python train.py --conditioning="none" --objective="edm" --head_dim=32 --fused_qkv=false --patch_size=[6, 6] --width=384 --lr=0.00094 --beta1=0.95 --shampoo_beta=0.99 --precondition_frequency=16 --steps=19200 --decay_fraction=0.3 --final_lr_fraction=0.05 --warmup_steps=570
Rows from block 2 of a small image diffusion model, named by matrix and row number. Rows with one number belong to one neuron. Each number is 128 + 32 x the weight over its row's rms, rounded and kept within 0 to 255. All counts start at 0.
Before each neuron's rows are labels from the 100 images, of 14848 (inputs lightly noised), where the neuron reaches its highest value: "top examples" is what is common among them; "colour at peak" is the nearest of a few named colours to the mean colour under the peak. Only what is clearly more common there than usual is listed. The data: retinal OCT scans (Kermany 2017). In brackets: how many of the 100, against the usual share in percent.
# fc1: MLP up (model.blocks.2.mlp.fc1.weight, 1536x384), inputs 0-76
# fc2: MLP down (model.blocks.2.mlp.fc2.weight, 384x1536, transposed), outputs 0-76

top examples: finding: normal (87 vs 51.6)
colour at peak: grey (71 vs 24.9)
fc1.76 [137 181 130  87 114 155 190  86 130 168  95 148  90 123 197 144 102 137 111 107 114 144 163 146 168 109 102 204 117 144 172 162 135 160 159 108 146 126  88 115 157 124 134 171 111 127 110  98  91  70 108 134 142 132 149 123 166 128  86  95 116 154 130  86  80 147 149 184  95 132 129 134 160  95 114 150 120]
fc2.76 [164 148 138 145 164 119 126 107 145 129  89 144 118  87  38 129 102 140  98 187 169  96 138 123  99  95 102 128  87 133 156 118 132  90  65 106 148  84 104 122 173  74  87 152 144 133  99 131  88 154 135 125  95 143  90 131 158 123 137  92  76 140 104  90 160 181 128  90 148 127 160 163 131 151 149  87 193]

top examples: finding: normal (97 vs 51.6)
colour at peak: grey (96 vs 24.9)
fc1.537 [149 104 137 164 104  77 165 105 125 110 140 177 174 113 181 145 123 133  65 106  75 160 134  83 124 148 110 117 121 154  92 124 129 121  87 136 158  99 138 136 101 125  98 148 113 150 147 168 146 107  89 193 138 108 124  90 150 125  56 124 101 127 142 107 128 137 152  99  80 119 112 131 113 111 116 118 137]
fc2.537 [128 128 141  65 191  54  96 126 106 147 168 123 154  68  77 195 214 149  95 128 130 113 140  80 169 121 133 120 126 147  77 122 132 121 115 121 215  81  80 135 111 134 109 172 132 174 139 122 191 143 131 109 182 129 100 134 125 127 135 106 170 129 122 130 198 174 148 154 119 113 136 130 194 151 115 111 145]

top examples: finding: diabetic macular edema (40 vs 11.7)
colour at peak: grey (93 vs 24.9)
fc1.102 [112 134 138 127  68 107 142 107 122 131 148 125  66 115 153  92 151 109 139 142 136 168 106 127 149 123 122 145 126 212 128 139 151 138  69 126 137 170 138 103 136 136 134 214 159 141 126 169 141 147  92 135 137 130 120 190  90  84 122 120 170 103 193  71 119 164  98 130 170 118 140 159 172 124 184 155 130]
fc2.102 [106 167 141 105 190 140 141 132 101 165  94 103 162  75  61 140 129 102 142 164 114 167  83  93 164 104 143 159 111 142  48 142 116 137 179 111 192  94 156 202 123  85 161  63 133 120 137 173  86 171 131  85 105  61  79 150  87 154 126 130 113 171 181 153 164 144 215 146 136  96 129  84 166 117 145 114 162]

top examples: finding: normal (81 vs 51.6)
colour at peak: grey (99 vs 24.9)
fc1.712 [137 198 105 125  88 156 148 182 151 150 169 144 161 119 156  87  79 144  76 103  83 125 161 157 111 137 111 160 141 198 111 146 174 139 118 172  92 160  84 152  46 164 159 146 123 120 133 134 142 144 141 120 103 131  58 126 121 119 125 158 130 129 119 116 105 119  94 173 101  96 100 155  93  92 166 137 175]
fc2.712 [150 172 106 163 160  67 108 157 182 111  83 117 116  75  85 115  67 144 140  82  82 132 136 153  99 153 120 117 107 102 168 138 108 171 161 116 157 185 103  71 126 138 179  78  79 135 136 139 112 126 129 133 153 111 139 122  97 100  99 142 121 130 128 144  49 169 151 151 118 129 184 137  71 160 138 184 138]

top examples: finding: normal (85 vs 51.6)
colour at peak: grey (86 vs 24.9)
fc1.645 [177  82 181 115 142 109  88 162 146  82  75 119 183 161 155 129 116 150  92 146 177  98 156 156 146 133 126 115 110 131 127  75 123 137  92 125 128 153 180 173 119 127 142 132 147 144 164 129 103 102 129 100 117 115 149 130 152 113 159 116 157 165  73 163 131 101 167 102 152 153  51  82 135 120  81 174 154]
fc2.645 [185 146  66 135 133 150 101 132 138 144 156 139  78 170 139 150 112 185 148 131 127 138 156 126  81 116 106  87 150 118 150 129 142  83 192 115 156 144 126 159 138 172  53 103  60 141 142 128  95 121 151  98 123  89 113 171 130  97 102 140 113 152 162 156 142  76  84 125 159 148 142 111 105 106 160  70 161]

top examples: finding: diabetic macular edema (37 vs 11.7)
colour at peak: grey (98 vs 24.9)
fc1.410 [129 146 118 132 112  81 139  92  85 101 171 183 152 157  67 145  85 148 116  93 202 213 157 108  71 134  91  78 122 163 120 157 143 182  70 180 137  99 103 114 106 111 145 146 116 206 117 112 107 134 131 144 160 154 122 163 110 144 110 120 144 150 151 114 111 161 163 181  90 151 212 167 175  80 128 159  94]
fc2.410 [150 125 124 165 129 168 211 117 115  77 100 119 197 119 168 146  94 136 161 165 115 153 115 122 148 158 110 117 137 151 126 125 108 115  92 149 135 123 126 176 120 170 116 151 199 102 112 114  97  72 124 110 120 150 187 117 121 141  87  78  88 139 198 191 171 150 115  47   5 110  55 109 156 150 131 139 119]

top examples: finding: diabetic macular edema (35 vs 11.7)
colour at peak: grey (91 vs 24.9)
fc1.378 [156 119 152 161 145  97  81 164 122 133 118  78  89 137 102  22 117 151 177 138 194 158 114 135 124 162 105 122 146 134 124 137 128  91 126 163 147 128 136 116  91 136 152 159 110 157 114 151 159 155 126 163 195 157 122 185  83 140 172  73 141  77 167 134 123 144 126  93 194 116 142 147 175 116 173 126 193]
fc2.378 [130 131  79  72  85 123 152 132 137 134  93 112 100 110 128 199 147  54  79 125  74 145 134 130 125 146 114 118 132 145 106 135  61 138 126 155 160 144 133 196  89  91  92  54 144 144 142 191 138 122 129 150 138  81 141 153  17 109 152 118 106 128 123 116  70 104 159 167 166  93 137 164 159 132 138 118 144]

top examples: finding: normal (86 vs 51.6)
colour at peak: grey (90 vs 24.9)
fc1.40 [138  76 124 150 123 109 107 138 221  84 119 138 147 138 148 197  54  86 131  56 116 152  66 116  77 114 105 122 106 159 143 164 102 144 119 168 109 127 183  44 154 128 135 108 136 145 171 138 134 122 113 150 149 147  81 169  66 116 113 191 102 120  94  88 110 138 175 165 118 156 159 178  91 124  67 153 109]
fc2.40 [128 135 171 124 178 162  59 134 177 123  91 154  86  90 126  88  32  89 171 115 133 151  93  72 130 163 105 119 135 127 156 121 151  87 150 111 135 107 163 171  93 128  81  78 137 106 146  98 130 131 162 133 109 145 163 122  83 108 173 160 119  63 123 123 166 104 107 121 118  70 119 125  94 113 138 147 111]

top examples: finding: normal (87 vs 51.6)
colour at peak: grey (88 vs 24.9)
fc1.256 [158 142  47 127 137 180 131 105  79 122 100 106 166  94 169 164 166  97 154 147 127 158 119 112 143  80 132 122  99 121  86 197  96 165 171 112  92 106 131 148 122 139  86  87 170 106 115 130 201 147  97 109 108 148 101 146  44 112 187 131 140 109 102 123 179 113  73 150 135 113 187 160  78 148 117 153 138]
fc2.256 [169 137 120 129 126 116 118 140 110 130 147 136 125 131 117  85 151 105 164  89 126 124 109 124 100 117 153  92 127 132 147  96  96 147 149 144 172 106 160 116 121 170  68 167 124 158 174 177 175  74 109 106 163 125 129 133 157 153 115  91 181  93 212 145  72 164  81 100 110 141  65 103  84  68 148 101 170]

top examples: finding: normal (81 vs 51.6)
colour at peak: grey (96 vs 24.9)
fc1.494 [ 58 152  87  93 138 121 137  93 192 148  79 105 111 138 144 133 132 160  94 120 131 126  39  96 130 146 131 156 156 179 147 154 216 113 102 140  99 121 189 119 132 206 121 151 141 131 135 147 125 183 110 167 196  97 136 120 118  90 100  83 103 126 182 128 124  68 153 128 185  97 140 119 145 128 142 113 145]
fc2.494 [ 86 138 184  85 170 142 109 118 167 142 100 108 172 105 108 162 195 158 138 181 107 126 142  65 136  85 164  98  88  98 208 103  60  82 102 153 139 108  55 159 130 156 100 130 102  65 145  75  94 110 127 169  91 113 189 122 115 144 174 144 116 103 145 135 156 171  95 126 203 128 145 162 117 146 146 142 103]

top examples: finding: diabetic macular edema (39 vs 11.7)
colour at peak: grey (98 vs 24.9)
fc1.644 [ 83 115 132 115 136 181 148 110 138 162 106 110 144 112 155  95 166 167 182 159 123 168 164 124  51 167 103  94 139 156 111  82 120  88  65 104 160 128 116 180  78 170 158  93 141 158  71 172 125 176 164 146 101 199 130 169  88 103 118 178 116 125 134  97 127 117 115 131 125 231 112 102 143 112 147 152 123]
fc2.644 [140 147 146 165 171  48  72 139 145 129 123 168 151 159 159 180 171 154  63 112 155 181 134 152 151 159 157 145 148 119 156 137  94 160 135  91 161  58 123 107 130 128 114 181  79 142 128  51 110 141 111 129 128 136  82 189 112 128 143 124 119  87 131 126 170  99 150 112 172  22 108 136 104 130 177 157 196]

top examples: finding: choroidal neovascularization (75 vs 29.3)
colour at peak: grey (89 vs 24.9)
fc1.95 [131 186 114 138 110  91 128 122 147 162 153 104 176 127 188 183  55 151 150 147  97 144 185 163 123 139 146 115 122 168 137 129 109 199  99 114 162 112  91 121 157 136 123 166 159 119 156 120 187 117 100 164 109  85 117  69 141 110 175 204 139 110 109 114 109 173 110 107 183 145 102 155  85  96 134 136 156]
fc2.95 [135 134 108 163 155 151 179 110 136 182 134 137 147 117  69  92  93 154  79 113 147 133 166 120 145  90 136 131 123 141 151 120 122  65 161  89 143 138 105 101 151  86 113 117  42 136 154 152 169 151  73 133 159 111 145 133 145 119  77 137 126 171 169 112 141 193 174 128 196 110  64 147  92 169 121 132 181]

top examples: finding: diabetic macular edema (29 vs 11.7)
colour at peak: grey (95 vs 24.9)
fc1.760 [114 103 112 146 119 148 102 104 150  98 151 155 109 136 102 149 149  61 132  76 181 162 150  83 186  87 157 119 150 135  59 141 134 141 120 179 137 155 159 142 164 115 159  98  83 112 140 115 142 170 142  90  95  89  74  68 104 109 152  74 143  95 154  77 128  94 125 175 144 166 129 126  93 158 111 183 153]
fc2.760 [133 147  88 146 129 108  79  81 102 125 112 101 125 140 110 146 105 102 135 221 101 155 140 147 205 143 161 129 173  52 125 128  91  76 162 177 179 167 124  88 149 107  88 170 134 131 187 202  93 114 129  73 107 100 160  50  88  69 132 160 128  99 117 123 154 125  99 152 129  97 193 162 170 107 171 135 205]

top examples: finding: choroidal neovascularization (72 vs 29.3)
colour at peak: grey (79 vs 24.9)
fc1.218 [125 174 139 138 142 100 102 119 150 100 134 130 128 159 121 129 156 117 129  96 141 148 141 145 149  60 148  83 147  86 134 158 110 170 111 117 150 132  84 145  96 152 132 132 120 126 171 121 117  94 210  86 130 164 122 105 142 117 129 156 142 152 127 231 138  82 147 133 141 139 104 161 151 124 135 143 134]
fc2.218 [108 115 162 102 151 130 120 109 112 133 136 152 126 122 113  92 142 124 126  99 115 175 106 152  81 160 146 118 140 205 145 150 190  91  99 166 112 151  96 120  96 142 159 124 103  81 125 157 191 189  86 149  97 122 107 116 167 137 147  84 185 122 161 111 135 149 126  95 165 100 116  78 143 123  72 142 109]

top examples: finding: normal (87 vs 51.6)
colour at peak: grey (92 vs 24.9)
fc1.748 [109 135 109 145 118 108 182  94 131 152 144 109 173 119  87 133 143 118 118 188 108 153  48 103  95 115 137 126 152 141 171 151 105 104 127  94 141  95 113 119 136 134 130 165 104  98  98 101  59 139 137 129 143  97  92 133 125 146  89 141 100 149 118 136  97 113 226 147 221 120 107 128 103 116 147 133 157]
fc2.748 [117 129  94 158 117 125 154 146  74 159 117 145 147 135 156  87 153 102 115 142 150  79 111 103 152 191  88 102  98 134 133 111 166 121 149 109 147 124 114 123 135 129  82 103 122 113 170 108 114 147 102 155  86  97 208 131 207 142  96 116 120 108  81 116 144 147  64  86 253 169 159 151 106 162 114 141 128]

top examples: finding: normal (90 vs 51.6)
colour at peak: grey (56 vs 24.9)
fc1.15 [122 190 134 135 109 182 118 151 167 190  73 160 101  96 101 136 140 144 148 135 147 147 100 179 130 167 108 171 122 102 151 167 166  72  43 133 138 143 159  71 140 134  89 111 180 176 146 172 152 147 108 148 138  65  81 137 144 153 133 153 139 130 131 143 112 143 155 159 126  84 135 134 136 111 160  97 122]
fc2.15 [135  71  92 118  95 102  86  86  79 114 140 108 132 168 193  78 146 117 151 112 141 118 101 125 193 129 123 133  71  91  76 138 120 164 113 141 111  82 137 197 156 147 150 105  91 143 103  88 163 127 150  68 182 111 123 164 176 137 123 128 112  98 137 152 180  92 101 149 115 130 100 119 133 109  94 125 143]

top examples: finding: normal (90 vs 51.6)
colour at peak: grey (100 vs 24.9)
fc1.25 [113 128 110 164 128  95 131 152  92 167  84 100 133 173 222 154 171 172  95  96  83 164 166 147 127 153 134 136 128 183 174 146 144 106  95 125 137 152 162  74 142  92  63 102 155 108 106 111 137 152  85 119 129 125 130 133 143 172 160 126 141 159 124 120 133 129 106  76 104 127 134 139 104 103 137 140 111]
fc2.25 [163  88 148 231 162 151 144 140 133  91 131 127 124 139  71 108 150 114 146  40  89  93  67 142 147 139 162  91 127 123  89 122 125 161 123 162 135  97 103 114  73 138 110 128  74 133 138 195 101 133 104 145 135 178 141 141 128 128  95  75 157  78 120 105 142 155 151 131 122 119 137 134 108 142  92 161  85]