{
  "model": "image diffusion model",
  "dataset": "retinal OCT scans (Kermany 2017)",
  "train_examples": 49215,
  "image_size": 48,
  "horizontal_flip": true,
  "conditioning": "none",
  "arch": "dit",
  "objective": "edm",
  "cond_dim": 192,
  "norm": "layernorm",
  "hidden_act": "gelu",
  "mlp_ratio": 4,
  "head_dim": 32,
  "fused_qkv": false,
  "qk_norm": false,
  "inner_norm": false,
  "patch_size": [6, 6],
  "layers": 6,
  "width": 384,
  "positions": "rope",
  "optimizer": "soap",
  "beta2": 0.99,
  "learning_rate": 0.00094,
  "beta1": 0.95,
  "shampoo_beta": 0.99,
  "eps": 1e-08,
  "precondition_frequency": 16,
  "max_precond_dim": 512,
  "one_sided": false,
  "adamw_lr_other_params": 0.0011,
  "max_steps": 19200,
  "batch_size": 384,
  "epochs": 149.8,
  "lr_schedule": "wsd_sqrt",
  "decay_fraction": 0.3,
  "final_lr_fraction": 0.05,
  "warmup_steps": 570,
  "weight_decay": 0.1,
  "adamw_weight_decay_other_params": 0
}
Rows from block 2, named by matrix and row number. Each number is 500 + 40 x the weight over its row's rms, rounded and kept within 0 to 999. All counts start at 0. Numbers have three digits each. After the name is the row's rms in percent of the matrix's.
# ada: adaLN modulation (shift, scale and gate of each sublayer stacked) (model.blocks.2.ada.weight, 2304x192), inputs 0-95
ada.795 067:488470518598486568477568563427464477531455486496481468514467546446484415575468448519434501508591460503527506512516527505573490514469481441461559479512481532504461457464515581515478487526483516522516503548467522471482495522493458498446504504514563538455544484457475469494488494544470504517
ada.796 114:408519492486598488501455628527490516486383551450479500509560477512487516441481509491534511517504568492584451492500501551526506477478444522506493533487548428482442487487492453480520558489555508506508498519537495481454508463489520477501509480463478517532480494479510495530465468528512478410
ada.797 072:517504584489424502519508520508449495465534381545504430523523507596522494471446489501536509552502394530497500530500616495514487539525555499514530499513451541477442592479429479449520478502516582532534515487549522508501522502485525517499513501464554547508521621536486468519449526421510525513
ada.798 088:504526512500497487501477528488503553490469476455526521496463520536516507457503514550517469530476478479492540509483517477488496490448503517475509526475512491526482506469504538539410488404528527505454585532507563546404505479526509494543528476547500515520430509446502537431392502473471485489
ada.799 103:544463472472495529508507476535530483481523454516609448519500588478467458574529509488502506474534529362388509468485485459503537451472494496532499525482486528485557463554479557450498488487482428477427484522581541462526539478540511495509471520533523467521519488561503475471498513481502550504
ada.800 107:539507494506506488492514563526501478504512504482477472511515470534503530548514485545540549501488395542516468470524497478588467504537556521491499516495461529487597500471516469523619546553516470460542554543465520466471496464552562521471546418538505469544495464491569529464546610500515522576
ada.801 082:416504538521372521538499494512485476451489449521535460476471492579473490531503509507518529487475542483468453518540474556436484538472507497557448449493480448591471553516483480541454502547503529526415484438495485472450493507499519466568522438468524584467549423576514506494500485528447515413
ada.802 105:463416515489486474512494480491457494525474483495499455468501508434523434480457493438443458475464484525467461518528514416539492453432477455493494402446499426486463464517410512460482478485491479477503503489539502434493528495482487461503509503492525474478435487509466494480480480447426533508
ada.803 079:529495505496533493512520443473513485428526452501522462494449495449489427477492509427483439525498414508532483432536433472527432502476495425425534443450521502494469492516393449506515593479510458544575540494413510493519463499510529545545561505434470550536526515511413440436513482560579433511
ada.804 097:585378490452502446538469509554538503503434508528552542427483537510480513574493487512514460479426452463502521523524529427533489535559450528478542511509576446476498509509538512565503500493498499506623524520490463542500541498478470459528490471464476468522477536504506491533564507471485459474
ada.805 092:498486514513545529503446465438499482482513541508580536465536552461511453482524496431553477518492490481542481498463461530509511543512560412488534493482451636470547509502480587465567407541517494550456456516532522591493470567430537452449483510470507504481499528520511487492505574485500476540
ada.806 064:514489557553516477511558485462463515522560508538550513528553497514453488549435557595505561469483560492529449495493541494565589512415434528459432485489520522537501459566509515535510465557582536535562538468485545477495438501508507480516474512521523475491477512531490469504442474490487490538
ada.807 090:500542540466429530481491538444467484472556480469548521493468550501513445553507532441470453581483519547479470537543526408543490440435492511471540411517524545582528496509465498459481503446550505455554491433532498440417532509507503440484434476476484570487511520501485507530491429517471521535
ada.808 063:484516541562610489490426561488460498559532510524511487499472526425460504458536494394530480491474541508524514438479472546499476555554533450495432502502537546498533513558485510530514460445518453550479521465487558550509496497507510476499415431473445433476559486542475509537482517516548587537
ada.809 063:501491535483578575426483511493470444437508454502464560546462470542477517424491435539480471530543631394452508496483467562501468475461442534532486576449525448482484521469561452466533554466496436510469499494539477493526510581496498464504463435437471463532569547525518523462459498517508544500
ada.810 095:535505531512472428487471475466478510485530516434564544543536601482522504574509535472483472451558416555519515518455440426417512521467598594467478482518530561515560492482624516514502489523516509578522480497430502507497538499492514520553491486449511508482500490546452536499498580444493466511
ada.811 069:502510498482492510498518489548551504534479511490473489481506528530470528494467540509515501462496496406504461588467517516465499538485548524523489493521559551495512544503458540623573605519460501556456498517494480488464438458456491476478428557496511441472509547509498488401470497527491513509
ada.812 089:561583559529457513481475602494475480525465594446535495452511583572499490542500507497537545481542467507478511496534538489534474458448511487497455467510508481527457470548492502498446510502547457486520541456455520525491560485457517498499504481476496481504480511531457499539547430537435488526
ada.813 106:595502532499514510500502450528511517489517502569465501449409467529499542472551510511483467473576509435494483533559493468523580500512490501504551476481476473448472564544515453435477469533559493445578468500545480583459511458462493479563456533517492508518482468567533533523481546498358538498
ada.814 115:560384498462453508522474528478423517519458487478515442491560539447480418542483540482475476492483477411557515515485511509561496522508516438521537393501532410513544490481530526509463505484532504497524496481511526477520517491455509522531493476524479535440464461500490489513404453423589514512
ada.815 105:476498464470462521467496469489491509497530468494493520536580560518525486479519474491560488533470443509505594542515483517486437450484541559540447497428462491475577475526484501455454504523560443453487460547494517463550472549487456506494522486484446464480473570448479502526472527497497521596
ada.816 086:439499537497546491435543528438552486496434469453547413527513517456503518439483519509441455565538534498552516467444510463451490520514496459478479469533458546485563498542530543543455401496402514475490550567537483451530510521532472493580518484438523486526486508524508573423524491487560523498
ada.817 066:529493495501446514528565475523534468464476434483434477471510428443514456439427492431476471451462494485430506519552500521500512538447526578547573370543491464475506538474464496475540514507517497522503538519491512493507476533528419471510537572586545576452578450505531532527502531532491567533
ada.818 061:487528482442455424524572577488475543536487520463478501463506539540527540513489454428515464471485472465472527481480519461552504425465521499504497563455542474505496543520573484482496469471507474455492540545436497551528522474564541542431465557443429520424486478502517510465446518471504478487
ada.819 088:520570448513499457459462523480527509499441411503506411565523500496527565502504527493551465459482489500499467501483461491547553528532509517538449635477529551481546540488483468504480445499445511537439451496560470487505530471467490488515488524485519524535554522505491455543456462459555519472
ada.820 092:503519514498520476494499509501544447492464532516517480393478448484498418560527534506474509509416508514571524539479472467470488563468443482541515498520538442445471468471503511536514558506478501512561529391458498431483454493459483539474550474465502512489513530467509492535548489600524502483
ada.821 184:460442457540493506513514497506501510506528457463499523505490496535451573528481497665522605494543543473478513457480519580474500532571529505429523560522473503511515502553561445491492504508485490490510513508528510486505494505510512440516494506496481502481505507472581551537516483512424473505
ada.822 082:566532525420492592584460527468546533418535486518463545513500506468493472529461524532522491477484551505458538507500496461486530506534512553490550462488411473489478490498551527526454490454450509507509481487443507439458536516484448508513472516522489528550540496507491484473474518487504494483
ada.823 096:557576548494497527564496517484581503491497568492492556510465556544531532441493499506490502520518482521524502513522516547505591456578561493521546406471464481513559570488582502534476530470492518503474551462565560503473508539514460546461456494478467578442481508547489578440452571475511504495
ada.824 120:395507475483553453518452476472495540493543477524418465482446473520507451454478511482533516492452601468515464526546551531461506519524532436526537471521476410467441501552557508424493511479522490490429513541453490449441494526424507448521444560495527464464562491560514503505520547510475486483
ada.825 092:511524532479516528487504462484540517486485516500543474447410480503534561471508538462489445566443542473504470487418542480525493545493437554448475491522409421561478512542479485420473576512474521437536395453538464474522460532570422426472477508482464510465519443449581497496409456454488494546
ada.826 071:520497536452575529520449475532497566466511520477461496530535526526501526491473514564529527527464445485566502487487519522493486544492547494494504462553513525470515521552536561538439493469457500550508432509483438493480493506509516453548568429507544497470483502526489519509507484571542464509
ada.827 068:468456507464473512498508553495513547425534434484512552432502519491526509527553464477496502509502475480475580485536416506482521439506532515433490565518544423463417539556558540490473545507493581521493543492490622558536481550476503495480467486533456529498531445509538506460482523555428514554
ada.828 086:452447575514563540503504514534516462525546591530377505476465501473502485501443462467497602530525531457530504473514476549460490464536546532519472498506480485490488503476471521435499502465556506439521552475445550546511442489480535530474479562481550436549564538506490450505505463506432535497
ada.829 116:431555601525461495414465541543465511482469559496482481486456416487482540562503543485530508514464475502509496448571492443540494499463441512487513463478474459509462532528515528459507489525481511495474498510473459489565464533527504471523432496407509501455386449462469506567480428467424452499
ada.830 091:496564536542479547542495485495485529504491499534538586523441449527517590460520544561425508488472493514522563542506524489510430481470455509504460580553552548499484492482572455460465546499529505509561515458493436530492486537474459495497539485523573544539566403479535526530533501556515537506
ada.831 057:486492488495537482449493467505529504499450478501527486437513459414495523479521484537531518518493531452532491472570512570409542590459494481494503486512562506383509411437487405529484503460539505507541536500455505462552494503502531442525470534448494485501454502512463461528517520492534409486
ada.832 099:603533515526570469433516503446520441516600512473580503565470484492527536521517502525506521554602449521567550522481489525507573472508533511499472482553498503557514470500529562514410526508493502487481503507455446455563455440517469529497465484437502430462507478475498521501537511557432501576
ada.833 075:464353498505476524437468442573529542513496532487531504498506522564466534480507564527431448504442527440473509558484540491572520509510546446521505479459517397530511513489469471552502532474504513496499577480510452469513511515508496453586479513462546521455432586504511520507482472517474449466
ada.834 101:553546472508501488447497453499459466539430475499528518501571457558445453544461549493472473501474526550479538506510533543459517504498464433518528457477541523447489502477479487468504530510552497490524441469471499512593479527477485460490460517578484529597430495490547526551511460407403478551
ada.835 109:454457535490503504487517498509447463480523510530486476472554464513534567524536501467556553535564595504532488451478471532498493497544592457459515474503445511488530533511546465429570438478471474478487481480508549565509547499478532458475481483516537481480533444502474546500470497459551520486
ada.836 081:553548528482533480510502473508498500499536483491489534491571515493446501471470541492504481552572522511598474445533547451607513481422519460469512446555412496511486522444458465520438494479501529503481501493568513485427550535483513456467463538500490514518476464529513555441585569460548519509
ada.837 111:496397527523567510525513543587541498526455462508405487484489539518490486525496483525471548493548496455427488496517522546540543498526521480532492518566531523511525467468521490382449482560460489501562473479477520473526553501499622487485460511510495513519546546517487497496416415464518482551
ada.838 080:519544476482522499518525469522474508493531489477565540503468461499539436442528495491493449553412494533471493515455479536633514559439471546534488513506516465470454429471482495510461495503532480562474460543548535462531474555525493520506568512471545485444492517469495483535460498489518518530
ada.839 065:474538494532459477487536503533506475469479491473477499468415531535460456498557459460458479621521439506513514542568491509518498513538415476531549584487439515603483469471499451473565530482554462494587493541453447527498516515525507573422535506460480508521552549493526515552508508514594472487
ada.840 095:523473504516508503507547467525533484495522528545513374520422546496526477486504543513463464482548473528524467541444544477466525516451488602495465452510460476538495517461488476474448504492459490496513586451510520559496440518544451572504529476504479487510514556510493512524520519510516515507
ada.841 091:521479536470537532480471540557564515496579487508481512458429528483442462507540533575447454497483536480507524540467582512507521547435423475496484561539504500540489495474491487509642487559472483537539490543514516534487476434523463561536550487504499512550512480451562497459443503520514489454
ada.842 084:461510593484505491524495549544485453485523404489541412565534494497446508489530481590563486541500502453520492506482493534428537486525466478552528521562523498454466535436500467479473471502484462504432500497432435444526527480492573518489476491543501465514506543476445490492397506485429527443
ada.843 084:516487474487565529418495507507483534522507547525505427470475532435490530442537554562482425518559544495457494517500539439410528513485494461534444524484575503562580520464459492523470497521477512553529463555522511590541484534456506433510517504509492532526546577466559504486443488464590494423
ada.844 130:440512501479503448497499489501576498476425530550450470519432516547515599482447529520432459512502496575501555539483458485462520477499518508521487536547514568530576521506459520489485462478478482540484529455495530513548450548499552466537545481492493507509463514495468513491496606524480526560
ada.845 060:499453509424448524450499498526472598452464500551503481501492487445431578526532547512476602418537494519469509520422469541517466542447513529516460550424495436509491375494543454449499489453515548547498506487456554540499536493491517532471473443438502415482495489516390483553545509432505461465
ada.846 071:529465481503512471489485493437490526453459537516524559491578533475513481544519476441479558509495440491474508473506490435471434533587516454505508465468524541470306498530440484479537543562458477507509494477493502541485520503526511503542482455486527532546456590458496428496524482443521472460
ada.847 093:477544570454480480500533524520517485447525532512439451382500468541462585438535501550440459485576522510483476476486529548558522528564549569440519525534493430481438551492547483531464496454520533452534518502389555487516516483465517501527576522446515479477519591517529483485522450481432440452
ada.848 084:568585471507480511448505511497506496491494514509466472564502496512462526488522538493537448512512575512382544562477474462479452488487514463473477519497554433461564448485475485556524531452458573514570437548437494602490508464486473541532522521474469467558551516496535444530524505511520504496
ada.849 074:550550507520502557431514465520503513570491605521478477462547496507496429482530474507467487538429540437456520486511601516484399538401486503541561489475492599578500512407487460500490502563558521535527526507502516477493443487481549524441455553600493560529504551505519537546503529567506519497
ada.850 064:483491550519444479509489520460540509483530500453516456485443452456495513526479576543496554537540402437528500515562541500551559503524527495525479455560440462428457552559532408524467535484572483490504546550544457543571450482513475496493519498512455503460455456476529479542497462520421423613
ada.851 073:517464463487392446485520499470517471507527469552483483512507522519514461535556505584508471547566483538433494460496515483543545459517479432531470462495466519492463469446476509439503494547552536528493573500500538544439449482493513481503440535523479488487496523513548553498481433482490553480
ada.852 103:536539487512509484502462534559449578462597474466495579466501511482510509477502482575577539455552501450621477473509504590537476466525499441498590448481436584548533480466572545536540487493607519487554485485560520475489496552520503488516508506473491507544466543483531581534480507510517513544
ada.853 092:509529484470494534485400562452515515490521502546486564458580568556465501519507530515491542506487549493493463417457487540579434490542487445494503458502451566540498453501548499489482470534543467483480531523497456494518504537567451513511477486467452475603504531479495532574517604593409454470
ada.854 094:517498558514521495490546455517490556476438431497457556529534513495463526575406508409544581473468578470540522455496496538470502478472518509470501490489496443481527505532508510503485528506496449534483453527518547417466538546491458512505535508480530457439494497504494502509518517549574570536
ada.855 097:452598474577467538450501517532501476532480515512535384527438505494509491507506469488446492471523453489479413513503527434495511464522394534479506529500511506436456494488457455533550467528543492518461528454588506543492577435531521520473551519512504473471550468513483496518460476483546502410
ada.856 055:504488516471519482503534507523531431583467522511479458504488478476530525476547474498481481476443491520478483500547512471457585518458463511518465558446489508502495457564502514547510570527466485520481511544419414495470425468523458495463496532447470443473515500453546496571426531542524573436